From a checkpoint of a small CTC audio transcriber: 4600 steps.
Rows from block 4 of a small CTC audio transcriber, named by matrix and row number. Rows with one number belong to one neuron. Each number is 128 + 24 x the weight over its row's rms, rounded and kept within 0 to 255. All counts start at 0. Numbers have three digits each.
After each neuron's rows are labels from the 100 clips, of 14976, where the neuron reaches its highest value: "top examples" is what is common among them. Only what is clearly more common there than usual is listed. The data: read English sentences (LibriTTS-R).
# fc1: second MLP up (model.blocks.4.mlp.fc1.weight, 1024x256), inputs 128-255
# fc2: second MLP down (model.blocks.4.mlp.fc2.weight, 256x1024, transposed), outputs 128-255

fc1.718:135082115186126082168099116149150124105107130109121108171118137149100120098135167133102094099109088146129105143160149114129146170103124126116131091125131117139092169122118109121118127088120172077106113138118112086113126154102155130094093117132155120156121111082162112132120099122142137142122127117119105137162174121093117138105142163144132062182137135149115129127126061152123106146139
fc2.718:138152178098101104169134121101128125146116149151066104161114115145096148133113124107106185171113128132132137100125111020147127092156115103135130155106129135116130120137131135105141121152135134107091131144215131121153122111153140126127140146100122127128112129124122134118131110119132107133071120144147144127123162114054160096120081109135122119090110168124141146118131157120099121120116
top examples: the word "has"; the word "as"

fc1.176:134063105146106106135101119112138095136137149141166121143121134150116158111162128157105086097096145141124118111142126142148138147116126132093149133129100116149083153080158066120113139115130161133105094167111084105114146113086177149111098125151146106140144172119131125156104100108155102142124156129088111148135120140141119108083114136131141081197145108124109102128147111139127114177117
fc2.176:142140161098116122144130167102125138105128154159086097127095151130072114136125154113129183160137142100142140125111139059151138090143115079126127066129128141118133127149138121137144118142146142135112159156128133126139084106127105129124149179091126119132117123101135114136104121118062102117092129128118138131129125108106134118128138104142121139095118236108095142108110128123056120076105
top examples: the word "has"; the word "his"

fc1.64:122101107124148131172121117116159094149105113182144064148144131105139128093137125097139187150133157151139148138143135082109110133078132170146135070122140133145082153116089127092137143153140171124123094128118126129101163126115109156098153107089167125150128088060084123175097083125147093134121161121124134103106125147122132151116132170109111137112137163108100099069132145162119124078138
fc2.64:123144121162138160137137136141115034139138156115205115208115089137148116128137142121118162144117116150122123112129152083126115129111070132134119141129127117127135120157106136101137128168110125128147137123109137120129149119138139127129140150124121136115115204089156145124130123119092161125135116150118146131135127123103120135134144100137131165130121139110120115151035134111123127114106
top examples: voice: female

fc1.282:130099150137099137122108091093187118144070098112118100132108121118132139134158071123165142149113178152132148145146112164112149148148106126126131122114151104137093166109139125135148125118106133103118073171114097127148061133106093107110105100077152095116157121145129069132134128125169137151095136083141107114115146125158117123131074129103160109141127120113127113086119141114155146135107
fc2.282:123170170100127170088159140136100180140143106127071133084145160135105163135104139168114150149134124159121108155128091222141137081129136147140143196122117124125134155170166135154133156158110119135146121109097141131123149121113132111144127139147140137130114167170166122123201147126120122128101120114146126135133101100060125106129143123123113142106100120122121150149152077130093160136116
top examples: text has "until"

fc1.525:155072097120158094157140116111123142106074106145146099124122148118163115085110106134129178140141125139117125123122174117118137159130143150137172113145134122139112164167137093109103153129129185142140145125169082151134102159068143151117137094124122134114108125137124113152114127148164126145184123131106086121128141109188108202121144111106122078114142108109155149163131140126099113124108
fc2.525:125169123065103082157146140098129152112132110144071134156114214128111065124127130111148159142124127117117138143124145125135134181138093121121134098117121140121137122090123134150129124154131120129116134123201143122143121136136114129118133134107127126127131046099142140121105148122077131124126138131158138130133101138161134140129095126130132169118120229122133125120046137120102135075141
top examples: voice: female

fc1.214:113103102131119161154117085127165096120122128153158162107106125099185144127134098089157088141137105149122141149099145148086124176127156102100116125145139138123104159152101178131167132098138128075100092178134098139144095141124139137104110110146129117119156107137135120125111129144136084136136113063153095116150141151149105143162078150115160109102123148135103134113099143128152138136108
fc2.214:128212087134120118126117131140112168129138122123105143149125163127150065133122144157102104158113149130137127119132120161163132000131149151132137121154143116137121134124144129119148108170127125151139116114086109149106208127154116130137126152119115148114117137112139125117130142110108121135109113146095122135139120100119105142158120143132127105125081110144156151150166103128126107189126
top examples: voice: female

fc1.504:100105111132139134140136092121125145121106129119126105168127105155140138121162105138108145131140135120118127133123141128103130138141159130095138125132180118124118189075131139093131134121118143114135122091136148140124066144062113115135092123111090132118147122100127136107124120131129128131135144116084121133133141154189098135139152170128104088127157121153148115123126173089118095138107
fc2.504:120179152093129167079134127130139033111127136148145144151131102122086079131135145120070191136109134102119130147121105124144136130118123113125143118101126128133141123114106131132117131174121132134130162118136136130124124110157106129134130155112117135119129094090135138129107141111163116130134130149220116131127133111108135120139128107130129137127118205131112129130161137133074133129119
top examples: voice: female

fc1.614:141067148114127127122161118146112134114102097108141110115100097157138133109142096079158162076165135087132130089102084094118145157139155165118132127144142103124130113163126087118138144133116121099110066147195129118150141151098116108108092127099121138138148142147116153130094056141145114147166131120125106104087189117107122158110082115125047142134087148138147130112132144152152111082119
fc2.614:126201112114132149136127121124123054135130136132164103176126118124089074130140111129147189131122115055138117128120113100135115017123137094126122158145126124127146131117139118134121114070127131129142131127129127127159114124145116122127127124142135126129115133118118131125151149126037129127133117132143139128131142114094135155133211090116131100166119112127150087152103135134091091155122
top examples: voice: male; the word "with"

fc1.693:143116154135151096105149128129143162076122118178115130133143152111166122099143137106136177103140149109164126167101172119095136179141110130104132087143125115117139156141144134119103145112109120109146113106109124139131066144106154153109124120130168110167149098140122107139105122142164098131102129090139091118099192073139116106110133089107097095121144115151107169107145144105119130077117
fc2.693:132093179147097119119137112107138092129124131173172127103118113124119183146139104110090099123126133127105125100116139190129116173137112095143131194140135112123178123088142131140142106074145122102105148122120102120144132122123140126119079157129159103131129126115137135130168130144139134126084130149108147125159102119098081141145147078151112146124096128125145082155135155105140107172137
top examples: the word "little"

fc1.347:107066115130116149129075139129128119147131117133171121105082092140099133101115129109154147139139155126144151097122141134116139160121141137146111127160143135159133132144120114116123156147169136134100096128118086132130138129136133133121148079125150109143138161114152122164109147140166154172117114106120121125118124125196127181114123132123103151162109129111118153133149090124157110082096
fc2.347:126173119030148108131158144114126165133126110119096091181132167139103026135121131138128134155111121117134114131136114103136124138117120118131115132115133134126136130129111130125139120100110125137129131123105126122132147129155104123142153134118106143121118156134115137120141142129107120124091130141178156130143137116082163124138195137132128148100119199120159132131117135109100121113137
top examples: the word "way"

fc1.23:142136088134144123151142164090143176118126136147146128097127159139168125086169118116149138102129156068126170100105112113083154115098146165068174116131124117167126180132084143120123137124135147147110118112121090149163137134129090138116145096144129134104142095104110112131138121196126110152185129127111113125146158134124123111133120129130114140177109118182093150068115099170122114112157
fc2.23:138113117113160147103121156132125101150133127124091184073143081129102098124141109095122129144104133150128132141134157172136130091114083146150109142129123124122132127145135134132115124125118128142161119139108119126116180142129117126144129151107114136131127189164142120134140142127142188125097129139131115130119070110146161117131150096145130094102115152122140144129238129122161124179114
top examples: voice: female; the word "not"

fc1.6:138083091134113135133131123130126184176121130131154166105131182130121172134140101104129132123150140113149152096129106121122215148115109147112104122133106125130144138143133144108118129086100113103095103115112083142095130134094068125132120167144128135121157117168126129133115115100142148141163121152140139129109161123131108134096090121111094089158121131144106132140141156156156109117162
fc2.6:101091169110145098125144145150116129127136176130097125095117049112147024140132120148141160124088126131136125133133106165144121160114107127154115166128113156110148118154175136109137124115128124136118140112179146116111160101138157121142130138133117144121123118175129136119154125121098145119154118143106130141141147109169131122145201143134134129144133130120122131121120125121143161124112
top examples: voice: male; the word "is"

fc1.677:115118155149125096109142114128171079097118089152154131089101114127120138100139131104131106142145168110161146133110132129095102155141141134116108075147170145140136152110122097119113134119143140115123166139077144134102081135126130160103108119138149101154175131108140172116072130109174117121127134096157100114103138128144125152130147092137113147113132145160109127071153147100129137126103
fc2.677:122131085020121125135137162112110122138135148113102064172114105131114097142130127127095140159103125175088126134167162074124141164136082113109126116094128146121169137122123146095123127079127132147103139117133134126134177136128151124134143138121119138129130103095127134126104138123119154125147111150105136131126091151126132156136111117160131126090107166106137117103112144122160100107126
top examples: voice: female

fc1.485:098126151168130105112102112115173167111146074119117133100134149131098145129157126121097128137156175143119129123120113071119170149103154126136143084131128118178104121125115142161145122119135132112112132127169141122137124112118115126125112113126128088124146108103150108159110099146133152144148130133140135101090148151126138143118044101096118051142114140117105130110113146110115123087162
fc2.485:126147143094128152118114152122127171133135145117000136090110143128135176133140143143083100123113119115105130145146109103133126138114185123111130141104115147128127120087147128147134119126125125143144123136106124127128168121156173122125139109134143132120129081142150132123150127118145120123122139117116123134132119119106151107132199144145129118079074114126119146119097114140091200121134
top examples: the word "was"; the word "with"

fc1.50:160107113128102123129153087124113153120123162147139163080131145157101089092138104120125130139137100110134143111089138135109192134133157133122148125171140123134143178073114137129120165159141140123128154129162098145137092105135145137156107107124105104145177107119120102132133132153131079139141151111127145084138156144115118159107116096154114127142108098161118129133145143131141141131169
fc2.50:121126162137131134096140134135121127154141106100134185058115135111094124141119134119102103137112110066091129127141130146141120200128123104144114141110110146111150113135128130129131114156124113128128139113089134110115113114118146114138162154132117138125116164163129136116114138112196146116108121140157140140128067140120129133130194113130141169045104156113111139153132124108061142123134
top examples: voice: male; the word "be"

fc1.91:120117129142113122089105099104156138134110093153127082132124100127146132116146109128129131131138126117134161121091139145120108140126144134098131111114132135149108157105132115124116129160124175103106091130136108120134055142128098140065124113147103127181125132128144100153087082139162125144116148137086132128098142152147093150104153130101121072136135080208091108106110089140137143108123
fc2.91:129097120127106127164109113114118156123123136146081134084126160117154239127106123094146211121142133143127117144125093083129140106135140120130131104127120140137124119149121132144123124092120124129097118134153137139152134117134117130130137131136126127125128000148153119127142125130148104128120129102083131126119143120105143165123104144127124143094122123129144152143083117150097108159134
top examples: the word "what"; the word "have"

fc1.691:119099148083114121106085086146126119074123142116132122125132127123166108160127114127127119129115125150150116136111105128120116169141177110108133116171146103182149140148098166114106102084166158135140116183098094117172103138110139161090136105089112101119151138124150101129079129130119110142142139080128080129115150159168111190151116120107139124132153102138101144086102108123110132128141
fc2.691:109130094156167183161159139119111160136131116122123165173112145125133100127119123133110147148106122149133167114125142178146127133110107150144141115117122122126134129151169130135133138139116122120087124101125130140111126154116124114132116187146121137119102085158169126125184159135138145125094088119113116126163109079147134109125157147106143130125137148117142134121087105089149153153124
top examples: voice: female

fc1.11:136077137140109119103112077113134120086111124160140138132114138139167156116112098102145139105141128125157144136117160111120103167146102130126155110137142097170134134159123095105094127122128153075103119145129131130138101156105149118077118123118192071140149140155116071118107103149179133165135166103173066127083123080163119131127093117124083146109152098109109113084145139153109151127122
fc2.11:147119097114071138154147155154111197127132109130171131153107124113139112143122139125156146083113129046085133135134119146129142179120161159135116165125147099117136144193145149091121121123124124108142120137159153136132125153140107134105119165141139130156117153100169097134117114128129103133115108153157127125136196108082103154131116187125112095071098089127130097138145109176111124120162
top examples: the word "little"; the word "a"

fc1.342:136093113116110118153126115112144146153167129125138150105108132142112147129148120154159135137121117083163139162136116128073124159151161148091090128146138115142111114113155094103156149126126134129139130119143088102138133164104076139134149139149137178110149132145107116131087097121135118128128147119119094124156178112094158162113096141106117109160145173142170098124183160170168066132120
fc2.342:111122139087189083156118156119114052148127139094128087194107092122120107141111128117161144118138118153131124096131114139134121191129107115104113102129131157137134112077101125133138117104119116131139141114144139125123094137141128119110148134116109154134122141180140130124130128118120220116108134144105138131138111117163120117131145064140131202150135172125120137109074129122116117109146
top examples: the word "him"; the word "his"

fc1.94:128118127177098110159084120088208117139121116158154103123135129116133154135144133132145134109150144132184125107145133119091167155115127125117123122147139108130139140121151029104169147152120126105100149096139138134112078120121157165115095137146132054195131136107132114130106083130178155145098097113127137090128114089114083113101089165131098113166138094151132135110100144159139118128121
fc2.94:121204141066121073131143128123123153127135116128092079141125102129119244131138144136172164130120120113123118132130116114137130080119078130126116118118125125121125125149140130176131129138122124131151125136076128112141136124134122123129132137137121135123118102079127135122119125119095085122134149134131136137126095139044138124137131133140136162137115178116128106131137134134116122077119
top examples: the word "was"

fc1.353:158089138114106106142126133067133157094126139137115151043128103108154105102126122112168155107143118090145159067131182129140108105133117139069190150149102123100080127123111130117085131155110169138133103158150148141141101159124112149145133137104143127157187129097092114182118135141111064094133147121158116114130129148146120144145142092120069140101165145154128109117151150148127145113091
fc2.353:129183116144129174072078129136145120120128141109179145167146095108128163131135123144086073129119148122109145149146066152123109134117109113149099112143116128139119125141143119124121103177123122144108131149086124132132142115123158134155146144124120116146160104132134122127118127104140151139096111124086123130095081122130113156123086101141144139169105153097075165163110113123155164135117
top examples: voice: male

fc1.188:157103122155117155117098080099157147102126104123148134117118121155146147101202116153082135121108097116153154085115128085102139125119129115112147078131144100126103121133136086092130130099126172087067099140148079131123079122119087150063131098065130099106116118105177124166120123153139121135154118132123093095151122145137139181150130137106105086166122065123135100125138132126116111103094
fc2.188:128087137100138101122128144096116147137129039142052106087131125126123206126137144150171151124138133142141103122115099175143125031133151108143133133128126130119128132143192119134129119129131124129144140127154121123117136131136148125131127119127131134124142101115139124138125117131100126126107146133141127133125094142084150124132153111131115129112128179135135140131143126105099155129095
top examples: the word "was"