{
  "model": "CTC audio transcriber",
  "dataset": "read English sentences (LibriTTS-R)",
  "n_mels": 64,
  "hop_length": 160,
  "vocab_size": 32,
  "hidden_act": "squared_relu",
  "qk_norm": true,
  "layers": 8,
  "width": 256,
  "init": "small_normal",
  "beta2": 0.999,
  "max_steps": 4600,
  "batch_size": 64,
  "lr_schedule": "cosine"
}
Rows from block 3 of a small CTC audio transcriber, named by matrix and row number. Rows with one number belong to one neuron. Each number is 128 + 32 x the weight over its row's rms, rounded and kept within 0 to 255. All counts start at 0. Numbers have three digits each. After the name is the row's rms in percent of the matrix's.
After each neuron's rows are labels from the 100 clips, of 14976, where the neuron reaches its highest value: "strongest on" is what is common among them. Only what is clearly more common there than usual is listed. The data: read English sentences (LibriTTS-R). In brackets: how many of the 100.
# fc1: second MLP up (model.blocks.3.mlp.fc1.weight, 1024x256), inputs 0-85
# fc2: second MLP down (model.blocks.3.mlp.fc2.weight, 256x1024, transposed), outputs 0-85

fc1.173 067:134122165123086137123124138120174167069127142100139134141127119142105160091120119118148085132103171171066117059174120072095089127066215121071161103071160094147106056097154132161197095167082158083138103142076113133106113112120102120106085128133169106111085197
fc2.173 037:137149183122083061144127077114142085155160108126135115152133123120111123146137112127111152134141097125137180115127118120139110123125090138090118123197113089133125154128135145122107061116081135139094176156142090113194143010090140121122118147122109112144111098
strongest on: voice: male (73)

fc1.120 118:140111124145127158098129161105118165107121141153071140153102125089126144126181123115166107132068119078148107142116122128120084077126131165073109173194115102096153086123168073110088122170165132098143142104110166113087179179145137158127127107115177173131105156
fc2.120 117:130116189125214107125114148080113104103115076121110126174124117158066092210140108156124156152104098113211141145099088106117142134126126158120124109159122183129131126136144193101114086122109121115077194116065108149131152204084151150060155138113091111113122100
strongest on: the word "my" (27)

fc1.761 074:119073127151192147155138145058149160103104175152165163110135073137116142112155154119125135176117154078126130094132130077067102103104241180092130115191117092175142123119149069099173144169131062108151171081071170073155107156113092082090136137204128155128116191
fc2.761 041:128148168119141112138127158129121118166165109130126110132176137099129151141129138132125131096090075141171105145131112119145125153133114096140124077204115117129151083127107120149126076070105159129071074180152132141112155172154124142207112172114146133117145134
strongest on: the word "you" (44)

fc1.740 109:130097100168124189102141191091094134094101147120106128137077130155099126098165130098143126147052128146168133032110146086116091067098140129075160122179108138119131158121169146136130148133179066148135147101118112100081159096139091156151144154173106119170096177
fc2.740 093:133117060126153092126121168114105089144121139113108125161143126106139128149125131114124115147139207126173175120113147142129144118121129073166131118171183140121148145125106127170151051075145052117114197152131111095106043181106128119070161131141085136116146164
strongest on: the word "you" (34)

fc1.242 102:150127142133104149147161193128114153102134099113103109158143065032179177066162175148143133147131137104084110136208065130087158134139135160138132070139065066181121131080115076105103181186134143130200166073170175131111140108103117114127152139091087102164118157
fc2.242 090:131131168128124116125130075137124126123149127121120131138133130169107099134098114131121143141143064136237217128128159123129118084129084067132115184094142108126119140149122132202150126112130132129104082106112132117071137097108124150114149149131133120138131133
strongest on: voice: female (80); the word "is" (27)

fc1.40 065:094160115121153138131144053111098090149093139168150161142100131091144147081178163081128120111171192126093125115116087113143124175111159201103131091109181100132090084133127126141141134154075124133168115141093162137086179104094078124175130106133163091088139130
fc2.40 026:134118153131188089125118127151139095125093157129123104084125152144113097138149133116114112094158157144081097131114129149126135148130050103114130147097133106136129144150136149216140190121105085124171188161145147085249094093167112100066180152131121120140133157
strongest on: voice: female (79); the word "but" (36)

fc1.363 084:107131156193147174141161115102169129075142129081104129132147073106136180116125161030137114124097156086110049143069159142103167088087122177188112119139088118119133078112093077132143130055068099102134140091160117104110149161169120128136121100160080118117078186
fc2.363 052:125123163118180134117121125140134106131091135113140127125114131199119107130132137109125134145150079137132153133115144136142133140131109087232128129170177086126133181147113172141130087113162107129083129154152085136147147124114112134175135141125106116116147125
strongest on: voice: male (81); the word "and" (68)

fc1.592 100:109073091109090088141168141120084120137155096106146158171166102128118117088142161151106142073086132145138102108150158085060092103104126118127159101183066118053086097119131127160149181113126066132117113106117137123116132165114122129130130122113138131197086118
fc2.592 075:123139112123109114136126100109145129131154101120111127011139169176124113174110122150121135103085112121173132115096129128126123112131121125186123128081230097129120168134113153141124052078145118127128118193172106127148107134152134131075060116127145107153078219
strongest on: voice: male (76)

fc1.32 059:144111156152165166105108146101132145087163181117163082164087097117108137083073155177152163124105153107081122091146129147125077092075191124147127117136142099085101110100164166121099118137121066083120117105151135131133106100135145145144128115147112172133106100
fc2.32 017:136147191125079141143129117164148131135122092120122109123142136149115114163107135158115143116157032143174160159125116146131139148144088212107128130130160118135140159149119130116123132093120112132133123174255155154191080063164126111071142153125106112112127061
strongest on: the word "to" (71)

fc1.333 139:136079138153152175147171191075048164144101112112106104189146113101145150134169134163165098154099134114144102164141125107106120116085141157099112102192129158116113035141126094105100162134101122130107143148118153143137135153088104146134140098116113147150031148
fc2.333 197:165162142128107133140109099086152119098151169131151129093119148130114083140106130112115084117148098150171118187123122086119155167140143155179148127128219139135117194164136146112125147135131180120111156097112138148075075099161150114030128146098077125068109082
strongest on: the word "my" (28)

fc1.126 121:134121125123140141150124076143158132104121053106154178144105083105148167139097174165112114155115116074082155161166131113106187142154114193081124108124156147151160127106132068143122106122099152079166108102172163146080089111114121144133087062171099118107144167
fc2.126 111:126155146119131121152120180129103154135127080129149108164088103094134127165120134100128148099168127116011161128108119126130143160138075102149135118162091137130151073129109128196144159068126145133112126145125130141138079167093121137179121130137139114115108045
strongest on: the word "of" (52); the word "a" (47)

fc1.638 066:087118067165153146125138157060128192103126118171201155110105097076114113117117108123138098041128196138075130074093116081176067136123109126067127162120077193084113136115132150120182195127146084067182165153141140111092166122131101160050126079133144166141102142
fc2.638 027:135154106115157091118102105132128054159169103120129118088167148190143122122095122135118111148155152148105158156121141112133136156144135145108124124197160157127144101135118102078108045089153102142127144166180089137133170147178141129231111137128105121104179087
strongest on: the word "you" (34)

fc1.404 102:116070088186101151154140143080074214089155097133152157168119120112168166126129164115159113119147137091123126152140054119138128161157161098085204125167109141104110115129121085120125117156168155140142131085130124162117105152113154175149083077193131137132095111
fc2.404 092:125125137123218137094137140126126149126104136150141125156106144147179132148162135156135102035099112140059127153149120127144096118136151225210127078100144161115116119121109169128135179081160146122193171108137103123076153109148125145123061118110125126105195105
strongest on: the word "by" (90); the word "the" (77)

fc1.338 144:129140158117176118060135147126117155106121145180115162103107145149117188101081189147140125142061151081116126126181159036145130110120146128121174140204098089118143098111163096100111070167141052117138135152146151113100194092122129145125090108112122145103138142
fc2.338 154:139177089132154065100144103140094173167214163140097129061189136162131124057073133165131086089091090114134158090144179086148131113131102095077117131132185089114138090151123032125095143139139141151131162152200087134108178091172131165177099161113170109151166106
strongest on: the word "would" (28)

fc1.431 075:091114137145107159136127125062063111110124096193123151154163065102130168157102175079157137144119166022125095137136108118094088112122172124108146136132129089126108119073138160064186106161165052098164079126155182094154139111056123148157177134099137145163071134
fc2.431 039:126127200128049110137126208126115087160119155135125133249125149148104104125117116165130136168137056121076167142136129131131146121138137070100124201123122131129139154131112181236118097097129155134106198145106102191135102125106135130124104099116132119111147087
strongest on: the word "of" (50)

fc1.766 085:117128134143111167106147101134159165125154124184133153145095109078111151138101151064126071113174183099095147070166137111080131092070146111114135116173150120105107073145110159093103151114090102101139142109132190109145088158124161153120119086166167128143114060
fc2.766 056:120128136119163132127136140114105114150126071116146118107119170136118108147097135119127135209122199140210133142126133110139123113126107080124115105180112135125144102150113129204143129120138074125117076137205160166213110110157126133159103126124141113105123111
strongest on: voice: female (94)

fc1.263 095:131089129120164148103132150127083147108137126090096135107142089087136132123155164111145151119098153153068075107169129142108077108136169074097163089118110117100116131112161114141125115142125057121135118130161105134123201100148092147101155175129118126182130151
fc2.263 079:124133224095124139138134192093121110102178110120126119093161117161128134147148142165132124129083126145107122148164115129138109124127147087147120176173102147131130118116120177171129040107102122137110125126161094116092153080188124153202060130120198119098116131
strongest on: the word "would" (39)

fc1.105 062:072098123162114136089151159077063174109113148131142202132088099113143126111150114108140052163075145107120092125124101108113073068092175108109197081167064150091124109096169098172140113139098130102152119172174153149093100130119089132133101119133157197165137160
fc2.105 030:134159077119058106122114125153122094135101150116113118095161155122121109131112119135119134119122150126177144162114142124145139127141088140029113115243096116136154133139119135241123160103109076149109073069174108144126134076105110119167148134117123124139141132
strongest on: voice: female (85)

fc1.417 141:161102127105122181106102105079091203091095190134124129095077152091107124140143128070104099079120171095139081063137100085124135079086137144173102107098088098134145046087152116184129132118098105127153183101126122120144124089156145121144145089127135106137120116
fc2.417 165:132125087127047122128105113153135119145112119109136139083109143124125149117140119124119165124142165120084113106138099142146117201127158125157107103060150170140167138142138157124128142129104110128120092157049094158126144095136158127146110114123165111100170181
strongest on: the word "don't" (25)

fc1.108 092:126065096153191107103085158156119148098133121158112121161035113110112143077113126112155145119093138124084093112138120131095140107077087129098150120112120175120068095149140097189158169137113107128170145145125140139112082129084173181130137117161196096222097188
fc2.108 057:131131142124123116119118101112143155145117156139133124153135195075115111169064118114115123068149156110178142155138133095131138106137067122186135133042071091135122090092116124035129125144180179126122119078190169147151115116132156124223141138120077124122173065
strongest on: voice: male (73)

fc1.511 136:104130070125156137124095108121149107096137160185129141094104117114121129106114147142115128094080108147147044093126108125110087145067136120163126107138100174066137141123161084094148096170070058088127080119091136196132165134141151150104099143090137139137074151
fc2.511 183:130128173154099127141135097079110111140103102134113138180116150107118090164077140118109138116106063149255161162132150168155101169142098133124114093045152132142123193115142115090124161079124115135108114064137104117150138151148129088148130166133131126120139141
strongest on: the word "you" (43)

fc1.240 115:103112161070134131113172124089072192100131158160141133133062087130156132114104165126136130166120113146100096059137150157132112149145210114139133112121129093090130128144101156053106163166126094119156145094029145140131128095132149132137101120133107131162081118
fc2.240 090:132163149135134154150102125153174139178143090124147136116181168146096124131101092123126124151136088114119188141114153124127138141131071073176128153128118121131142143131108141061148094110160216138086033146192091160143101183133096125143116123130122122136181087
strongest on: the word "you" (63); the word "do" (26)

fc1.567 098:129174156106088126106115110119141107133182102135114112150098123143085154061122158152151135163031161104108097092150136073098148087109156095132125175197074099141155101108130151131054130139101094101142133102184179130154099102109143186181127098141185146121101098
fc2.567 071:124091154134155129127129135125135167085093143116124109115100080120129148149200135109125137151152048130133107093115098116125134098130155131144130173117125134121116179132123132163162141152148139121186143102087125163230123247149128120087130124127094126068142064
strongest on: voice: male (75)

fc1.261 118:141134065113152152123092101163144132141121171165130125168104148122175129054124170141139166013092163130055120105133112075133114133116156230100151118127113126101117164104162147196084075150127095091149116142169102119122109088109150096140139083162164211090152201
fc2.261 078:141132196124113125123124144145145119117173111138133144156099137159115099113083133144118145142123115153123137135142140132131124116135105155207123117101136087134116176128128150157151142116135107131138198091198117173093099049196105141086154124121139118103149093
strongest on: the word "to" (65)

fc1.380 139:135124147109181137113115157108071138119199187108147176143119067067133135067090149172124198189113141125065132128123142160147115157138134213146133073219105116108135104152141086135130064156098069159144145105113140139115129114111104134118106137157186134117126086
fc2.380 135:122112134116120083120114112107118085138167147125127137121118189112117136137100082133130153155142117120122109147090127118149138097110129092153121084153111129124152088141122154055139030168166153134103075180117130157131090150113115133018166135130155137130157074
strongest on: the word "my" (27)

fc1.516 050:166131140147117174139158111130122122124135093117139177149125118085114119162100130134128135113154103096143187125122071087146114060075195113097154047143132139107114091132163146158101148127135129139141120136111117097123074141098094135139103118118143155113108119
fc2.516 014:140137122124142105136109113133141135147136129129130119087149150144127115151108104116115135165181066129161207171126126140136151151145125136194117098063179128142145142164124127102122104183122161141124155073139145106157105088115115105082135128127096117125114109
strongest on: voice: female (80)

fc1.75 070:118079044111116176087111131128162129119098115132087130152136120125132146115161125122156130143103144073106102156125084109089111076135121161120168154141069088117117114089147135138138117161156092109164181049131157173119139156151132124168148056202145133168149183
fc2.75 027:131125195119148121143107076152147075157129133126126127096130135145114110149112101127117149158177031123227167128118135142123143144131099077253118122000154127133125153152117177131119088140146159137139108195116114170140106105103113116185119126132112117108139074
strongest on: voice: female (88)

fc1.487 072:105092099199085179095143114102088132094117117121176145120109114123141172139152101184150121074131157149115094151087075090093104149124148137113114087152062125098111113106136143096098106130112076152125122070147125130077137120141168138170114109202163104087059140
fc2.487 032:141119161113151120121137124111130189093144111108124126130124145135108121156120142096122124159098169154069089133137131133136136125137124083166124133125145121132139148133116160115135182125148163136124096169131148128142146013200123127158099140123125123107132124
strongest on: the word "by" (59)

fc1.27 114:111180161104190139127164115114150133123178159152122127142113110110154129135159096174148105133125224101084177117161084121097120117109128160104146099209090134114138082111125125091123090135100131117141174123152122085104119089092153181126080114156134148142128109
fc2.27 191:141120070112097151200150093083128111136157139126107129103145149131115101107130132121111158117167162127172172123148112151100126148127115149100149097124148134115180152145140092188125166120142103129053041138172122104141083108131125124239135154129095115168070173
strongest on: voice: female (80); the word "of" (71)